Rows from block 4, named by matrix and row number. Rows with one number belong to one channel. Each number is 500 + 40 x the weight over the matrix's rms, rounded and kept within 0 to 999. All counts start at 0. Numbers have three digits each.
# convs0: first 3x3 conv (model.blocks.4.convs.0.weight, 64x64x3x3), inputs 48-63, a 3x3 kernel for each
# convs1: second 3x3 conv (model.blocks.4.convs.1.weight, 64x64x3x3, transposed), outputs 48-63, a 3x3 kernel for each
convs0.14:515482474485500483442502538524400503458538457521473574510546485514436436480478532512488497503506473523551456487425498390574584578628458503493544476523499526486478482509459514415424451453568489495475481497499492552474477586452548470518480428472512485546576518498470485477461492535587574510510372481456472516473541489462507497454542533591564497523449464499432502482450557494612512443544499599493521526351448515467500388440525475602519
convs0.15:504452589462507549521482499534524494492513519491463509436442481550507475574519434562530518554523520505506544533486446561509446571502513439522519498500515447530485478440482604514460521500446486487510521509484482486506498504502541497464499481500533524484539498436541489504565517474531487446534525480534439519520510478517445507501486487487482483488484510496493419574513463549513478447452511456447484451442521467413424582454426555463459
convs0.16:482526498493523415503536551409469444541502452446516548484444473546534512514512487516494521539486481477565529487482533481568425544450514484599537540389424501545514474463516494462538468560489487512458479455534468522461497567532519510481483487493466413448481534505527529537455587511518421460466542549494553514505474507476484500487479496480545494519522492484450472477484433490498522458491494493501543468557472471457505543559517470464519
convs0.17:471522529455500481528514567491523511522531537495432481515506495474489499507499473505526577448493515451486456506508495499517562464528505480453509548529556456488544483483492509544490471432570542546544460433490514486493383399510650507441449550476506479498450494514503512450504502438467523470518512473465381475494561455525568501397442451565584509433567485520539453524546512449529494513492447476502547470480530451484480503494470509526528
convs0.18:516470474473521507541444491554544550449520521484446501520473510460450438532546473543511457519478516440444551510468482484561532476519541497475444561573462441493545479503447451507514530500505530517498480443452540504499476543506435525518549472509479529501490478552481523487515512503505525494446519525474506494508522476452490504432473519479459489509497453502539408488552546436536504519458515519469488512460507496486479504525503545577516
convs0.19:489546494529454521493516466536477494543536565458558525487439451484538509522492533533502465547532484463507503543448459517488475467511491467423494547473424527588517506487455538535476533531479574572565473524550401418483472507524531477523468502480548475472535534565429550465512471495539472454521546498446443562503422471576552448476538486509433493484529514504453458551497510551597500506509453492544534460508532524465453555576559488510470
convs0.20:480526557450493443543513444477519550497471612525488416524502497481494520480480460494448493479584485496509492482494411556516535480417458562382567534557433430503514559603392436480546534442447535447547490530445505518495503487519440489523584459525443521442495495514529476577503452486500538485469538561514512495579473473457556483499536480510484577486524501561470452523533486534431505469506471475525541464532454479577417495451530515476468
convs0.21:479484481507467537458507451534501505452479455596513501487543513503540545406434460464482532442435457511484512523576611416503424504456508533453486536461527510499508443588464498553599381448449486500491461478449523486502527539526454467428506505494482484425467530548474534528470471437525502540497490507481521459488515489468545479505505481466447426516598496538581557445532508490471450490449513471482500562551480563621562515545571434527464
convs0.22:474532431473450491538561530479497549533510502418471490498490482495462524523546540532508501480450518457464503420468495589587559504429485556544530458425468530500480539566434400474498580611506478499425467516572460466479430469485563507490526469465505530541412452470509504520503538557420434484458532523505505511543476531483526436492441460527497515491468494516525503481526530535528480514521545488472489480498488472478446589565533508506460
convs0.23:461482478493517498565531475458446470453504455495527529468447463493445460504527501481521487528531510483503482511520518474453474444459494539531496522520506486458463508479482502526531503537567516505500494457478501510513444465438475490490507530517504470518502498493506520494472454468486456466459487472498538509485476508483485464453466491469511497534499528500492505467476475465459498520516515488510530493555524516521545503465509405501478
convs0.24:494450440568443415526548495531515500470549543501420557539569493494526518451476516520507473467587500467494552454512490491541484464477485483504499456477490488524484510496543457438531528444436453438569524402557538518479448545467506510535481497483513436542637397481567470466479458519547479471509463507503501519474425549541512451513475481502468535498442500496470545568456513522500431407478525449432491483487474532437470560551496474530537
convs0.25:507465493429506521510522537529449482542486516524472547492463476479458507474492476465527475472471465555502525458531516504491508510437442530458457429350523522621609478493511460535474563484428479512485504556553524522451506496504529496502496460463501499555497430511493525536514435484443462554524530533565508514506464497462525488468427521515548543462474500469439547450478557583590495404468478549552526480529520453532487573539530550458473
convs0.26:515505560458457492516499519438439471521519536535497546430455460502598525548539527514574515527610548513493460509488485491531512454498474506547486492512454502447508508474501492533484457481500456472433466550545503520435508499573579544534445435459410500434504477561523577607455496475527563583541477510505518512464465480484543519501451467512486507464496513440563507521489524493484483504581529476520460439483501454534488509489526451496482
convs0.27:583537468523485466486443515553468451455515545518531513482511517525551480435428464491451451479442496478549503462501432456461484546547545525529541484510450486511496517513525456497415493451535413513539559596519464440444544517518402420426503577610497522450560535563450431506514462493517533532474474445457509439455458548526546452577627517442416375476511571476491457536444454524516582487469506449576506551486481539535488478429397504515578
convs0.28:513502452538433532502500513498522505557550435513434473457466517469461488493510465515462546510487556490495481509469492482493549475529477475528471516556489528479497440527530447549517495500489574543467536423497478562488400512574487630451530505415482541448558509454510488535480446506475546534457540500507501487431460557435594576526451481442552561554591480445517517450575511446562489493451548464502602466503460522537505453509506520560496
convs0.29:537496516546471441443511533449451488545513475556476474484514528475588502456527476468559483482530535461488458506488492449504532508505485468485530487432577466471567483451512439566485475516519527532432578579474503532475453489431494492526532471502514563498492494500508524535504477493462479536440446556518486505412423534467459559490438474464472500475464540477447490419479562497501528561440433491438527545458516438534497481457526458488550
convs0.30:495465454450445511486521514455555441551507512482496501510495481510454485435563485468443490490553509544484514378456474511581514545558499534603497483414475487493522555455504431474539505550513515489473437449531477539493517544479536540455474513522484563511438453444509522481488487497498499519543483494502530499521538484436433484485500516466587484513517458497494473483475531520510524457627455496488481529515445432409483499473532561557458
convs0.31:492503543499504469518526450558526458493508499459528504457455513502460453466502508548468460544521464530507531471532516492511495479516486532387403601488445605542468495464501440535485480479530504429522405515507490484533483539498488527498437522541480522479492524461511483526488478508507480486500516523528469480563460437602479473480532456522510451493490507533530453530562462465516545488535521466465567453451495493561484477506516443537521
convs0.32:424477492451435507499479502520520559502504513481491515473563463564490493442479463532509528547546484486486479547505476529473580521506524512452555494517428543465524496584508491491460483418429446548489468460510497487556479443491426531545491548503437614518582512469573489403493508481519535497492431439528457482460535525536535406456484478470461545480565480489540510518497492473493503451562448567589441553484460524473468479454511453479494
convs0.33:493473521391499400544506564442470489507512536541521477517524479418467481535476496493511506550517587512542391507500503586551562427424438543476491492498529462514489516478480396463401515520546461503508524537546507543462511492512460491533503486465427470414647620646471461571504503468541506562525542462493495501479439505493478491496465498524532593462503492481488507463446446556524566596504465543549406447475607533488518482541555509492444
convs0.34:461501536477485474541563465544414562467524535458486515495519435473436519511464554471523501488517506482556539575532435520508460494499504497490491509502474536501489557441455517490438471498473491458498516548497515481472484557474430475462508486528518458517473469629499434522436506580415484588433505566477540485467443505453440567515522446526488505489491541517480566544463530505463519517462548517518494413462543537526511548482505510474498
convs0.35:593411516493491498458501473460515582495463518492461496527466489495502455525501496510530497524488473454474448459506447489472490509491507465570539494648602418478439467537505515493523448510500480501461507449435574511489488483509505471470564530565496478519495474579511469440496509545483500525497513494465474509429583494410571532478506509463518497538521527522601529513562491520444469456489541493491505541473429486515501488487530490486513
convs0.36:474470462470446468478506502481535496539480493485476459541413473512579531526548508473485509469546499466512488508528524515513493475466444508517519448485502516479484483451506445465542473540486540471480447537506496527502477460501462456470447439497500430507498503615510550479554510544547569472516452462485514495516469449494471527493535518516466498480478456514433530466471551517480535458560516499508493484506421477454454522437521440505463
convs1.14:446476504492474571486538551417437343400416395459483502476501472520533472472497481507487447473507533492527472557445490444489565589546549514501486532509488517529460421423573453561507457452486500483542493467494518521494474464503504505470535471524471494501510512449486426570489561491518391470441523537510482509474444511523523504503470448490443463496481506509516559423540483480587493501535529519527441478522465523430515489556497523453396
convs1.15:580531484496399532457584527533541516550478523556563520465513482541555549497510505500471487501552556483476521480553492501521482468536562501468564428526462490463597501489500541499486488471459508424503471432500517479472514487476508527411519500508470480483493505474447496456488494563527537480541460521448502455509476473470540536468560463510455554471538490549564524521538556499454507488524525478489527517510540455470467481497441495540476
convs1.16:484513460519467516508545567511473556503492491509495566490521466523511467494569459504492535488524485470551511550560478598413522473548512497451547534518500485429508464410515427484544461576509573436500410475544422565454546575544537551508465458504546416456463478503525520451427409447632609522476404518487520497548546514507446483530480484460428461507564499505502513522521502499558480508512512524493466475434492500528488454494412491517526
convs1.17:491444517468449562520564571486516466513555509533505515518459495489505461479496463496506523483556546442503551589502498476441520533565554488562489461527485513509497427499506474525548507490585455467562457419469574458542490529461464422353500547519509460549516576478487498472519507500544536562459470463507521484537526491473462509595516625542444455548610541512436502487507506473498493524490487478523460520493479519438567518505411527530554
convs1.18:481453484541506478543554510467567523487509544534493492608442545538480567498458464455594548551466488494534508513528516538466571539490498478450525543424496506491492571559513548512534518463485478543432482558477530532537490499496550506437566582556493502496500456478504519480518515522442461445527530522547420448496497475525503448496445469518502513455489477484558488525484528491496532485500499526458521494463454499447457543461536563528460
convs1.19:471485455455540482521446498549502582500535491533485495510502513516489565520537508441446502458466489513489498496469507498449438454533467552474430536487441425521474476466539497486462507513463498441584488455517553504454511475520467478463533445500469442483508553503531509488449424516548479503517534508509551550557567610494522476463505534561486477506508568524493576481584546516598475492492485531498441472476558458558489406395423604543493
convs1.20:545507540500481542511437437532503474484486511495475470502472544492547511499496515487501468498427518463498491475506491482491440564515517441519468509496446471566436495482486500500514490440544491517500499435533581434470558560493482471523509505470509465527422498484568530479413506500549478532464578442486481523462561546476532560534446522473513487582541502475556475506511452463517519497424551461467397498533447489509549404497504514424497
convs1.21:463465460482461496497501513544478501520595534496480561509508517529486476510476544485493498496450488472479497479497527588542551488494504515509492460516512499570488508482503472436519491465563463562539515442462435515508495462521546538560444433439528502492494467554516491518503551542454483491499528481483509488485454530531456529496422519488510513513400468514512494535536576473495522425463425535468564469527479510491492469476597490436443
convs1.22:488486430533433512515518524494476537496507505512479519485513456507590474542550547467539472488491519479528464482542530441504416494553637502481501471527517432515530466397492498502570511535554452496516485394538545471590525535473471435465525597493510474505496542475515493434408468488541533601485402508566524521528558485530441481527532485451427399519524468501495527509509484470546563468487485408505518491491457512527484523525462503550580
convs1.23:554521458490487481472495429469523471554426514444540493464486537389488461431510412434533469459478476531508504542491435452435469480467468502509462443438478513446485488512459440425491499520452467532488503541529437557432465481471522511466496497592486483496481481398447556483484477502532550497542509543539533508563525467445495441563509499452520472512586452542475535499541447513538416504546452482494475477562564501440536476545460502516560
convs1.24:496508554458532526567489477480534536437501517524428450540495497505511527494529500511560492477437488491524452445514501534446472491480516536448437527510493518499509481539493557538486513514459501487416518559489446582437460471580487399466551523462507539439487504492485528419528544539542524441476558477533470472458520493495480498480567511478454528489484493437444451433542526469515501478485469510408520510515464498483460562502492492607533
convs1.25:513461457505441445443463530492624503467508532496473506539436511550502541518548514544543492507458508464524461502504490472546468520496537437450506472536523482545460553448431461452557478519568533563447489479543454523472520516507485479457491500460477511462524534508496474477440533450517490577519475452470534543565629489483498472541542549499439451443524587525453490468613487535526482483510513455543484531477544547526503456456428514533564
convs1.26:510546513439566475499518470527517479525523551500503479512558477512574557500550549493462517491489498508534497544491496466425484461592451486535479507491468502438505485537507563500510554450518486473442413511449505488521533598552464475475501511493452441511501538485529509540490572498467404461516532531466456497454478498539553519535444523471551532514510478522561513581529472507448474503477495504577509534491479520476509424511434492470512
convs1.27:440540520514540470520490444524525512588547505601537530484514421506470488510488522501521565468443468443482529463480552532572491573473514497532508537488547478519523493574546573540488542466518472581489585482465438480541432437464547612596521534444575622509485415456532578533517485530500494524476556500533383494426528559592538573483473527622550562538488498382506565508535550516484531472482459541470555508485450418491505524514522537488470
convs1.28:506525485481472549518595524523582536569553487509495484415457527483540511517478539494531468473509508467530440510465527480469480508544499523525508509429535506484534484468544542556491552502530458499528434651472570530514578525467490432489516565536487509604519552463534428492565529521534524519512514484464453497497555568518537501489487498459505548579483567517506524476475522505478466545536546540484513463511536512506456457421512548448512
convs1.29:457503519479475477466415474497533497538590468509516522559489508512489560479501535491427509418473490451435511461475379426403518512511517449526460454566477487530486528499461484467485462502499560508502481510544491584505571500531498420436547563549462466528479578503491454457496542540466453517520483491510576533544569514536547417452466530498464546537524514485532504582601484569472476508536487474489513550528504535500512386577490486493529
convs1.30:507511486432527520488552503487482503484493438560493509516458510556529499518445529395544512469428471470465487484460543479440538459538521508556490495548536490485531523411499496531625536575493501449511460532495493493578458515455472462499554596559511470554545629468553448460499492457509456497503463478541482507541538474559504541517534486514439510471465515528534465498426543433531583501445511496486514471454485577457453559541540490460535
convs1.31:483439512400512450506463459490509535533522490474498458499577490561565546434523527493496549532550560492499534471472569520452488506507502486586380523574443482541503461543504540515524482475477485522494508446519480522461492506596499503583482482521487536465489463489552493531502431506484448464482497481464512456534545502492492489484524507518533520500470523468435485505590581515557504527573525507521501496509550499530542486532466550446530
convs1.32:512467411477497493521457539489511468512516539529494511477461443450533465483449489516478466433428494454472474553437548399533498564517504488461538507419558446499553445496445489482450493455521413574534509554421553454544497468561499465501564546480514521535502488388502406521583582524504407485535544414481468483458519597548621515510471479485462473512458513511443529484537542510521486451480498489464451499459468441458520498516529446458434
convs1.33:459512476610448549484530553520477458525515520531476528434555484517487492510490550563452511429582482471486501485529557441477441523525494495449507479542453496471450461481497574524513521472576492481481508516424539497494527477512504510555484428482494554524440444354541589523508417458488564541507404463494509547553539526525483456503516466434432472500508505452514506517522482520525471443459492487444458460423343410521568481424560521546457
convs1.34:529557517516520485568492453492482547552474506418537489385597401473535539514503466562472530555624439473530559504493493470505472535512454472498505406497509471448521450541506588478500504506499488536447500498474452527522503492542460455536487452448524578516482471477425490519518474475467539521469436494499474511446537497504496541464535519502475483542452506501520486505517455419467498535484525474533445460481450491588527470524559483495555
convs1.35:457559421435458514462491434519454532526532552473511537535526516516513524526525494517540481480502486546498482510452547435575469535452485549514486493316538465473497494527523488514457524462483436519517438563457508455588480555475499567513514523506530440507458503444554468514466508524491447515477562469463517430523495577525541549499486508556507545510506538386539527508581551512493481539543519499497532511512504557560515466555535481430530
convs1.36:502428525468507521473567528545520492521520553434489517453452497448508427474523478465483462468412505430517473539525564476550467512484453414530533499554540511494474499412467514491502488474576531534453531473568517503485550532482498475536464486487526457395432491477490524475528504453542476605526469485487527486514532453517465493475478505462533444496485493489481560509506458492531525550518551448515451497388494433503563445510502504523508