A small image classifier, trained from scratch: batches of 512.
Rows from block 11, named by matrix and row number. Rows with one number belong to one channel. Each number is 128 + 32 x the weight over the matrix's rms, rounded and kept within 0 to 255. All counts start at 0. Numbers have three digits each.
# convs0: first 3x3 conv (model.blocks.11.convs.0.weight, 192x192x3x3), inputs 174-176, a 3x3 kernel for each
# convs1: second 3x3 conv (model.blocks.11.convs.1.weight, 192x192x3x3, transposed), outputs 174-176, a 3x3 kernel for each
convs0.0:107107111132147097168139171155137091135126138102118087094131082103154176163132160
convs0.1:140064154107172115067181100094136091111109128150100110151106168152191125130200083
convs0.2:121142170123098145153111080129185209132163163184085124089091191101102127190094078
convs0.3:097127124093096150129109176116085043120121092128057149147153071122076127091143098
convs0.4:105134082116100126126146162093145075103149183125097175119101110101134155123098150
convs0.5:136140122129141095119146098123127135131109142074104099107121133119090106100100077
convs0.6:106099140104172116113135160148139123162167138112112151119131140126148140157185166
convs0.7:071129168129182125204068129135120134101135178150111139088115130043155129140162106
convs0.8:153134105068114126196080104110076101118129072114078145129104121167120123092154107
convs0.9:108134139132147115178156145107135208131144168184143167103091130119105150119174077
convs0.10:152154137119171117158146102129135045101084126144070142132138157173092193083159165
convs0.11:117156151054151168174124112176108089159133161115117137110106132117160118161130152
convs0.12:113144135128101091089159178125165168163116134071086120151142139143075144149149177
convs0.13:124148126156152129131094120122165136100042135121121158197126108119132122126138074
convs0.14:234159086131031099138169134109088174148136119143094126151104127168130126089143099
convs0.15:113216179227114159165157157086154071131128124102157126103118121185091126127094122
convs0.16:137131158173109100129176114170079159150099131142133124116112151079135102096079137
convs0.17:126129204089152121157173102135189133149129147122165123164161165175101168141130091
convs0.18:113121092120139139160052114112121125062092150170237171088179123118093181179192119
convs0.19:180174114192109104113143128110183121184107158133071135119118143153134098159118109
convs0.20:100114126096123106112109102088077089118138105087135145117109122074109142109127107
convs0.21:111181099224037114109086189063156142161162151212117153129145137133127167123131147
convs0.22:142129085118059142126099092124165143199130110191120143118156169159093141162172130
convs0.23:159111076070145202131125156079159098138125109203136161196100057146194164044143199
convs0.24:135164137102071095142123124129134096152132105123099083116079133105154159157168198
convs0.25:147058118143143137096121105166214162157108155188151129118108105129157133079150069
convs0.26:160107107146158064134119133137121060121086164054065167104170107094095166101111133
convs0.27:180194163054145168127127173146142160085091170101158138136110123122147115130108150
convs0.28:142137111189146088078153142085108141100151126070154041145142118108171094131127102
convs0.29:081151205154148084179084053149133178122166156121108188162133061099120132073090174
convs0.30:095179112138123125148175170114113165123151103151197086100118107146129094120109141
convs0.31:124124124082096145098125068101092128105100101106135110121097109112119130088110102
convs0.32:140125087100109130111119153195091071152075123090140179155169067139137155101159180
convs0.33:173103049104138114200161107095127123058104171057137058068211247010101239131088065
convs0.34:106129133120154144101077088105157091092113127101104100083128126142116116132111082
convs0.35:118135180153141160151091120127107124147120184141175171061112096113145126184213143
convs0.36:146098141115086119137171096100053169083173110159182078149115126087203168173129123
convs0.37:090123144172054140119190092124147134125145112122130159191175124123143165146183152
convs0.38:137171151135157127070159121150178132159070142130163125134156149068096193147068116
convs0.39:067162132220151093138066141109094163079178162120192130130132109127107122120134160
convs0.40:168088110143128141167117103118104074103071122077089114090080150135111095087143127
convs0.41:079186109138094113148151180140100141122136057052126083129123133109145142167154140
convs0.42:019157112149176145197107129130160116077110134125109120089148097123126114118136157
convs0.43:146094171200154125145124116192109165129137084142108113114153109147108136133135161
convs0.44:141145127114135141172166163124136121113106117167122114090134132092095150144111062
convs0.45:169180189175090155177123139144135123117112086128115093137129120115149131121126118
convs0.46:119134094068168106110125109130142129153147187174172168131165104147140140146166140
convs0.47:129145152100150099172098154136166134130164153190132168135157108173117128191113143
convs0.48:135126195188129152093070094142124109112118146090104178122082173110096119134162118
convs0.49:174102151065225133122236051212113164115132128068137108115157168143127129140116147
convs0.50:090132143117132146141175089114149132080158100126165116057069201079114114103171187
convs0.51:102113180098164158090136151158109110154120131165145135122076177082181176055122154
convs0.52:120082156069150138133148061056100143105091125172150124065152188119146128136143107
convs0.53:128142082138132100126146093185158097212137119114136178105188095220114094095166131
convs0.54:133137163103135072120110151116181100098191093130059144144136142114086157058078054
convs0.147:146154157075178106134105160121129142114134042130109107133148135124141101138117151
convs0.148:100138171144151112118133123082144109136134125111119128161133175157154094173128179
convs0.149:141139082120167131163080169103133152144144189122171073129104150122159149141157125
convs0.150:155095160153164117141174175119140129128149168075138155149143149142150139142157132
convs0.151:092112129094153119118194139100051125146106119104158178186135217107114126138105099
convs0.152:099172124091189170050095189097172184100136198075157179142178148065180233111074107
convs0.153:140152165112151156164119149112125110093095127111102127131108125096158119151103108
convs0.154:107124133123098122065131101103121155130144122077142153115114146132130122106088164
convs0.155:100141128089178116133058121059132159121085101075103062140115097148161115185111132
convs0.156:197118147141203127100130173130129083140155158145175154153147191168179128100170098
convs0.157:165158112121197197120177230152115110103144110114072119099130135131123126133152114
convs0.158:136159114117142158152122086107164139172126131186153097170085146134151160174120125
convs0.159:098138136162174064118159126146088123134128175070129113154137093124134119171102130
convs0.160:164096069066168152180139151097154091138096134176191179165137044100135145222130150
convs0.161:060160131120149058107166116130111109138122107146085133098077131115127174123150150
convs0.162:107089077116172148123133127110078141140091088137180185088127114070132152183153177
convs0.163:128150078087113155088150101063113181120148075101109168134066118111135091151125072
convs0.164:133151069059145123174135121122103141089158102120145073113104129146144147086120064
convs0.165:131151119097166181131061155101153130100100159107133117125105094110086137139163143
convs0.166:066112198119139161111103143136110117164142174133163117149099067161094063193134098
convs0.167:097110109180128122162146148129166106116108106179122120087139114153135085145138133
convs0.168:110163130141111167099171125123147129102139124097126076090108154093133145100128111
convs0.169:086138078126085115126195212091115141098107126154154146112068091118100065162198176
convs0.170:179167176113146157148128165111127114152126157095112082091113114152145165137147129
convs0.171:124086121098088150165151164128131083130131130138104183118118132115099148153141134
convs0.172:132117117161111106159136151107134143129106086128079123120130132159124075103123124
convs0.173:088111084076086106088095116115098161153097132065140099097121128155103074076129154
convs0.174:126144113130129155154143118103168146135178166124106157149120174129128171130101196
convs0.175:143125060117140090110087166125138144126122102127174132111105100104132100146106097
convs0.176:091110075124106105090125150080166065114073171110155118135112166118141141108125067
convs0.177:108090120068152134119118133154108104141129134093172098095099153152119145116075181
convs0.178:174109110139139142047107135146099115076074133103101138146074135113194082136139126
convs0.179:156140138078113106121136097152150145128185143146164187126120109088102166100121146
convs0.180:161137139129132109131102128101111052097122181131150152158174142088123078171129189
convs0.181:124124091120124155079124105127141090076106156100113099144159085105150127099113129
convs0.182:117137096155132108146179115110087072144105116110121134127124099097120143117132052
convs0.183:085134184117184154140119109075194136123186109123112161148134066140115142098111100
convs0.184:148131187122140164092076063139173196146214147141110044136133184117131142094111074
convs0.185:127167105091144148113116155149172114134148072108136118122115136140102135162114158
convs0.186:137146142201092171123141145138097139155134145120121137163108138165148131146153180
convs0.187:234171072082155082145109080105123169148149057102097082131137106144137101091109119
convs0.188:103097127164137102135140141144126166168119143094130096142141127098066132129156124
convs0.189:140093103112154176077135100111038125096161088104087088136192149112109195145105122
convs0.190:151195026135101129107114173193196065184148094045115168139161064145142115106145159
convs0.191:179147085124163122121143133139119135142152163152132114135094217134198120098177110
convs1.0:142146117103094117110108096164139139139112214126117135143125137132191144149159150
convs1.1:129146106158179161134161142136161102111136117126095066191064136115114099115172145
convs1.2:146159153156182139140164147186137091180093088198124054126145130112145153087144149
convs1.3:141121164128129171179166102023090084132073146124122082167106097173154146132144156
convs1.4:092149113092159141135126115118155138136132126144159182144184055109116181156124140
convs1.5:118157181113116102120109122104116111134118136124142151176133114142148165117155126
convs1.6:099096097133111109098092119126176107078130076094174055158095115123135155156143173
convs1.7:144077152157139098109109153115168142068135200136158088140089168166130136149162141
convs1.8:126143108115094141150098119105136214119124128146096130139133156095101133159151172
convs1.9:185121105097140112118183110095172164127105102116133077072123113126087103117134127
convs1.10:143150138138168158123167170137124166141177128166139104114101133097156114123127173
convs1.11:148167134125104157107161149108131142106103095106171153145074145128136118124147151
convs1.12:145148146133132116119133085066129134107114097089156108166128098110107111147120132
convs1.13:107125091161145174156167124080116130119147155139116168166106136136150100139145100
convs1.14:106132156148187109183176111177117102189135156131087117140141157146129149221179141
convs1.15:163194162201210146219207192141092134089124167213099119132096115125122073147093159
convs1.16:113125101163114118095138110106164158103147144102160152132150105152192152133145162
convs1.17:132134083161133121094129095162143111139162129175114082150083108084156116171147143
convs1.18:123164102108136125097124103103097156156100120134098116132143147090145187162150164
convs1.19:116094142134102147131120102160097153128121186103105199143095130153124146182105128
convs1.20:083174110135176130130121136113093130142176159149115109099088114169151191102141122
convs1.21:141198136174170130157166112155119166124056177111034255089128170134112135164119119
convs1.22:101090105098140143090142065092166163167172077128195015134132055160147102133136170
convs1.23:148170112131114113151131120114135132127096072151129105105106165139104132148188124
convs1.24:099126131106160138160099168139156132160145075118058176128123126118126143111129136
convs1.25:152135130111098134169173143110119135104068161120068186174143172097141165139124140
convs1.26:119130142090121084147138123095175185066142224159178183102166208080134169154120113
convs1.27:125147145169179144161137116112091109122139103098113168125118126123132161145134134
convs1.28:142174201123112124111132119200164176113209154040145145135125099081103121081129146
convs1.29:150156093157175123134151159136157168179152187161184146125195143134121168145112144
convs1.30:109141126102121125209155148170063100133118154050123199114131135163131111172143155
convs1.31:160132127075098144112149112117132114162126129094060088128120151143134154135145197
convs1.32:092138122125149117147099146075154138155173068118140084097151175136142153142117112
convs1.33:110114135128142135101130111144150117111121190142154059144161147054122160071090158
convs1.34:105099169178118136151150070133065179179127097199100082143149087143175147135127170
convs1.35:090140145143126118121097116124065116126117121134162130105079100137112165130117091
convs1.36:137088120115157150147138162131121132097152220139152126185120138127169117127053127
convs1.37:170142136118149139122116080128182087174133041155060146152079095109108107142081166
convs1.38:146146116145135147157135124134170196139129123120089134145130130148146165131137161
convs1.39:111130134139155119131100129161090143128105236101135206091126161174072137161136101
convs1.40:111148082128191152109147091161166147162221145151105138099083115155134126139131129
convs1.41:127124123130125094143112149110125129091135188144149124108096166140084162141150166
convs1.42:177153117149130212113179151139114058131105097103166137194181156125149102148092147
convs1.43:108118119105140105150116152194110146095159099075119119095096172153195163133146164
convs1.44:117128093147147167108121088174165097186124130154106182117170163088173124160129160
convs1.45:095164097183214194093126154179186082255128070174080058083140081116114109171144146
convs1.46:120119127126117131086130120144115180139156101137164102114156127064092121094109100
convs1.47:113176105159146079084080094110171103114136099106174072154137105123035134137135123
convs1.48:116101138107125092104097086074094113145126126115128120122109132149133110088097118
convs1.49:121129126142128175175174172102116210083209212071133218198153159152111177155161142
convs1.50:122130140110127153105128071104108131154091116149113092137100118192117129110132157
convs1.51:083132118109130155138144106110092108110083132128199139143142137134128140138111137
convs1.52:166111099131135138133171103112091139134143097165125166162133205141120152145171126
convs1.53:150082157139139133101126111081107161148110141115177154123146136119123132129084141
convs1.54:120123154134157143141103122111135101115172162122106132140166050159113138122103113
convs1.147:140119097120111111121104121129121137126130146105169121143135151150120099151125076
convs1.148:153142119151089132159140209077163172116166110150094141168149192178097159163115164
convs1.149:073139115125136143146186125082049169091086179122096233116142153164108142164111176
convs1.150:222181123126212141139109155045129145116135079188211060132125128098177098177151134
convs1.151:151072129134157181124155119168110069172131122126116166148125136115153143137121143
convs1.152:108109110130153138110145103117190138097075143149143095099158125098148154128124178
convs1.153:102133099144223141147132108133093178135190133140188096090143126121077140111161174
convs1.154:114144127155136139168144103109167143154087144116195123136148188080185162078129182
convs1.155:166099207156093145115093179132105115126126157107176157197146181137128186147082150
convs1.156:132126106085133143153141127096094170167111132051136185176063118090075147171121161
convs1.157:135173174194135181173160155140105133165094092113125105139098064093169105110155162
convs1.158:198111117133155128122124160171106137105109038176130123165132138121146123149143172
convs1.159:111127115148124110105101135131149137059125074095071121138125154157119118110165157
convs1.160:085092116131134143141136140117138091068126083158137136162163165198124163155136145
convs1.161:107153153115104111065159142100125143052194109160103164102158195107173177142139198
convs1.162:153145097147132193071148121131092159146156122164152053127108112104141148095146166
convs1.163:126101179178134138139108133063150107083173119089157135132123128161149077131128151
convs1.164:118076130116128104098102115139082141145114123099148101171100159139132105105125110
convs1.165:109166161158152158153153160134101138114104144153096171180123138164117141177165189
convs1.166:136164121139124121129125093092149159060146168144102152181119084095135116179145126
convs1.167:100163113154095185169150123152136208118149144101135165115128144161176093141103148
convs1.168:154094173083146160099112109151121120122098099120171120169041176126161137135100103
convs1.169:086063138096170104162064114184125144173133190142095161077117109129114111141113142
convs1.170:142117128152127083144158086090117121135136119117141111162087168126108134103167124
convs1.171:124113092151086094122080100100129109121066141145110139178106134153052152099176116
convs1.172:135114154145113119114141124150115142140130125100110158120074167187122131202131211
convs1.173:129087108100190153087163129113092116112136145199117135117139127168094147143123149
convs1.174:185123090127115178107140155110131116144094139127143089132156135179119138141149187
convs1.175:124143082110144138127138141096105191151058200135197182091114079135153119115156122
convs1.176:164143107108139131137123132134084164096192147090167065122127137165158077160145125
convs1.177:091133087131102154095172072159110140109176124100169135119115155131112129032113159
convs1.178:121109154156150192144170114141108136105166134172148168137112070131135140135132101
convs1.179:096142153125148117152099178175129128140065134107167131093099100070150144106081092
convs1.180:155158135120089104091102119118142185123166168152145112119097109118142140139090148
convs1.181:102141116177127142113089118168128133112137136142158124100147093094148159196068082
convs1.182:115147135114163125159128093102134089134091124148138079160107118115146130121098163
convs1.183:117164114146131147104129148127183117222130098162104131146098125147141056155151164
convs1.184:115110149149136141131096114156134113180150255177148178138173116138113103092091117
convs1.185:136136121150115163132109146160146123116173097143123156139111180091091150125099169
convs1.186:121134152127156082175169104107097195066107212144106223137123173138145126194103146
convs1.187:118112129132110096135113138112115156100165127168154082148121107179164122146136150
convs1.188:152078097143135113141140127156153138120148133183103150090113145124188161154098161
convs1.189:162150148144130116156107141141153143182047166096107183121123185150069092109102104
convs1.190:173128144138151142165110117155105173194075109117129225152135152145113076186147119
convs1.191:061156130120102093119139143119091160129131154094161163162071155112096109152119132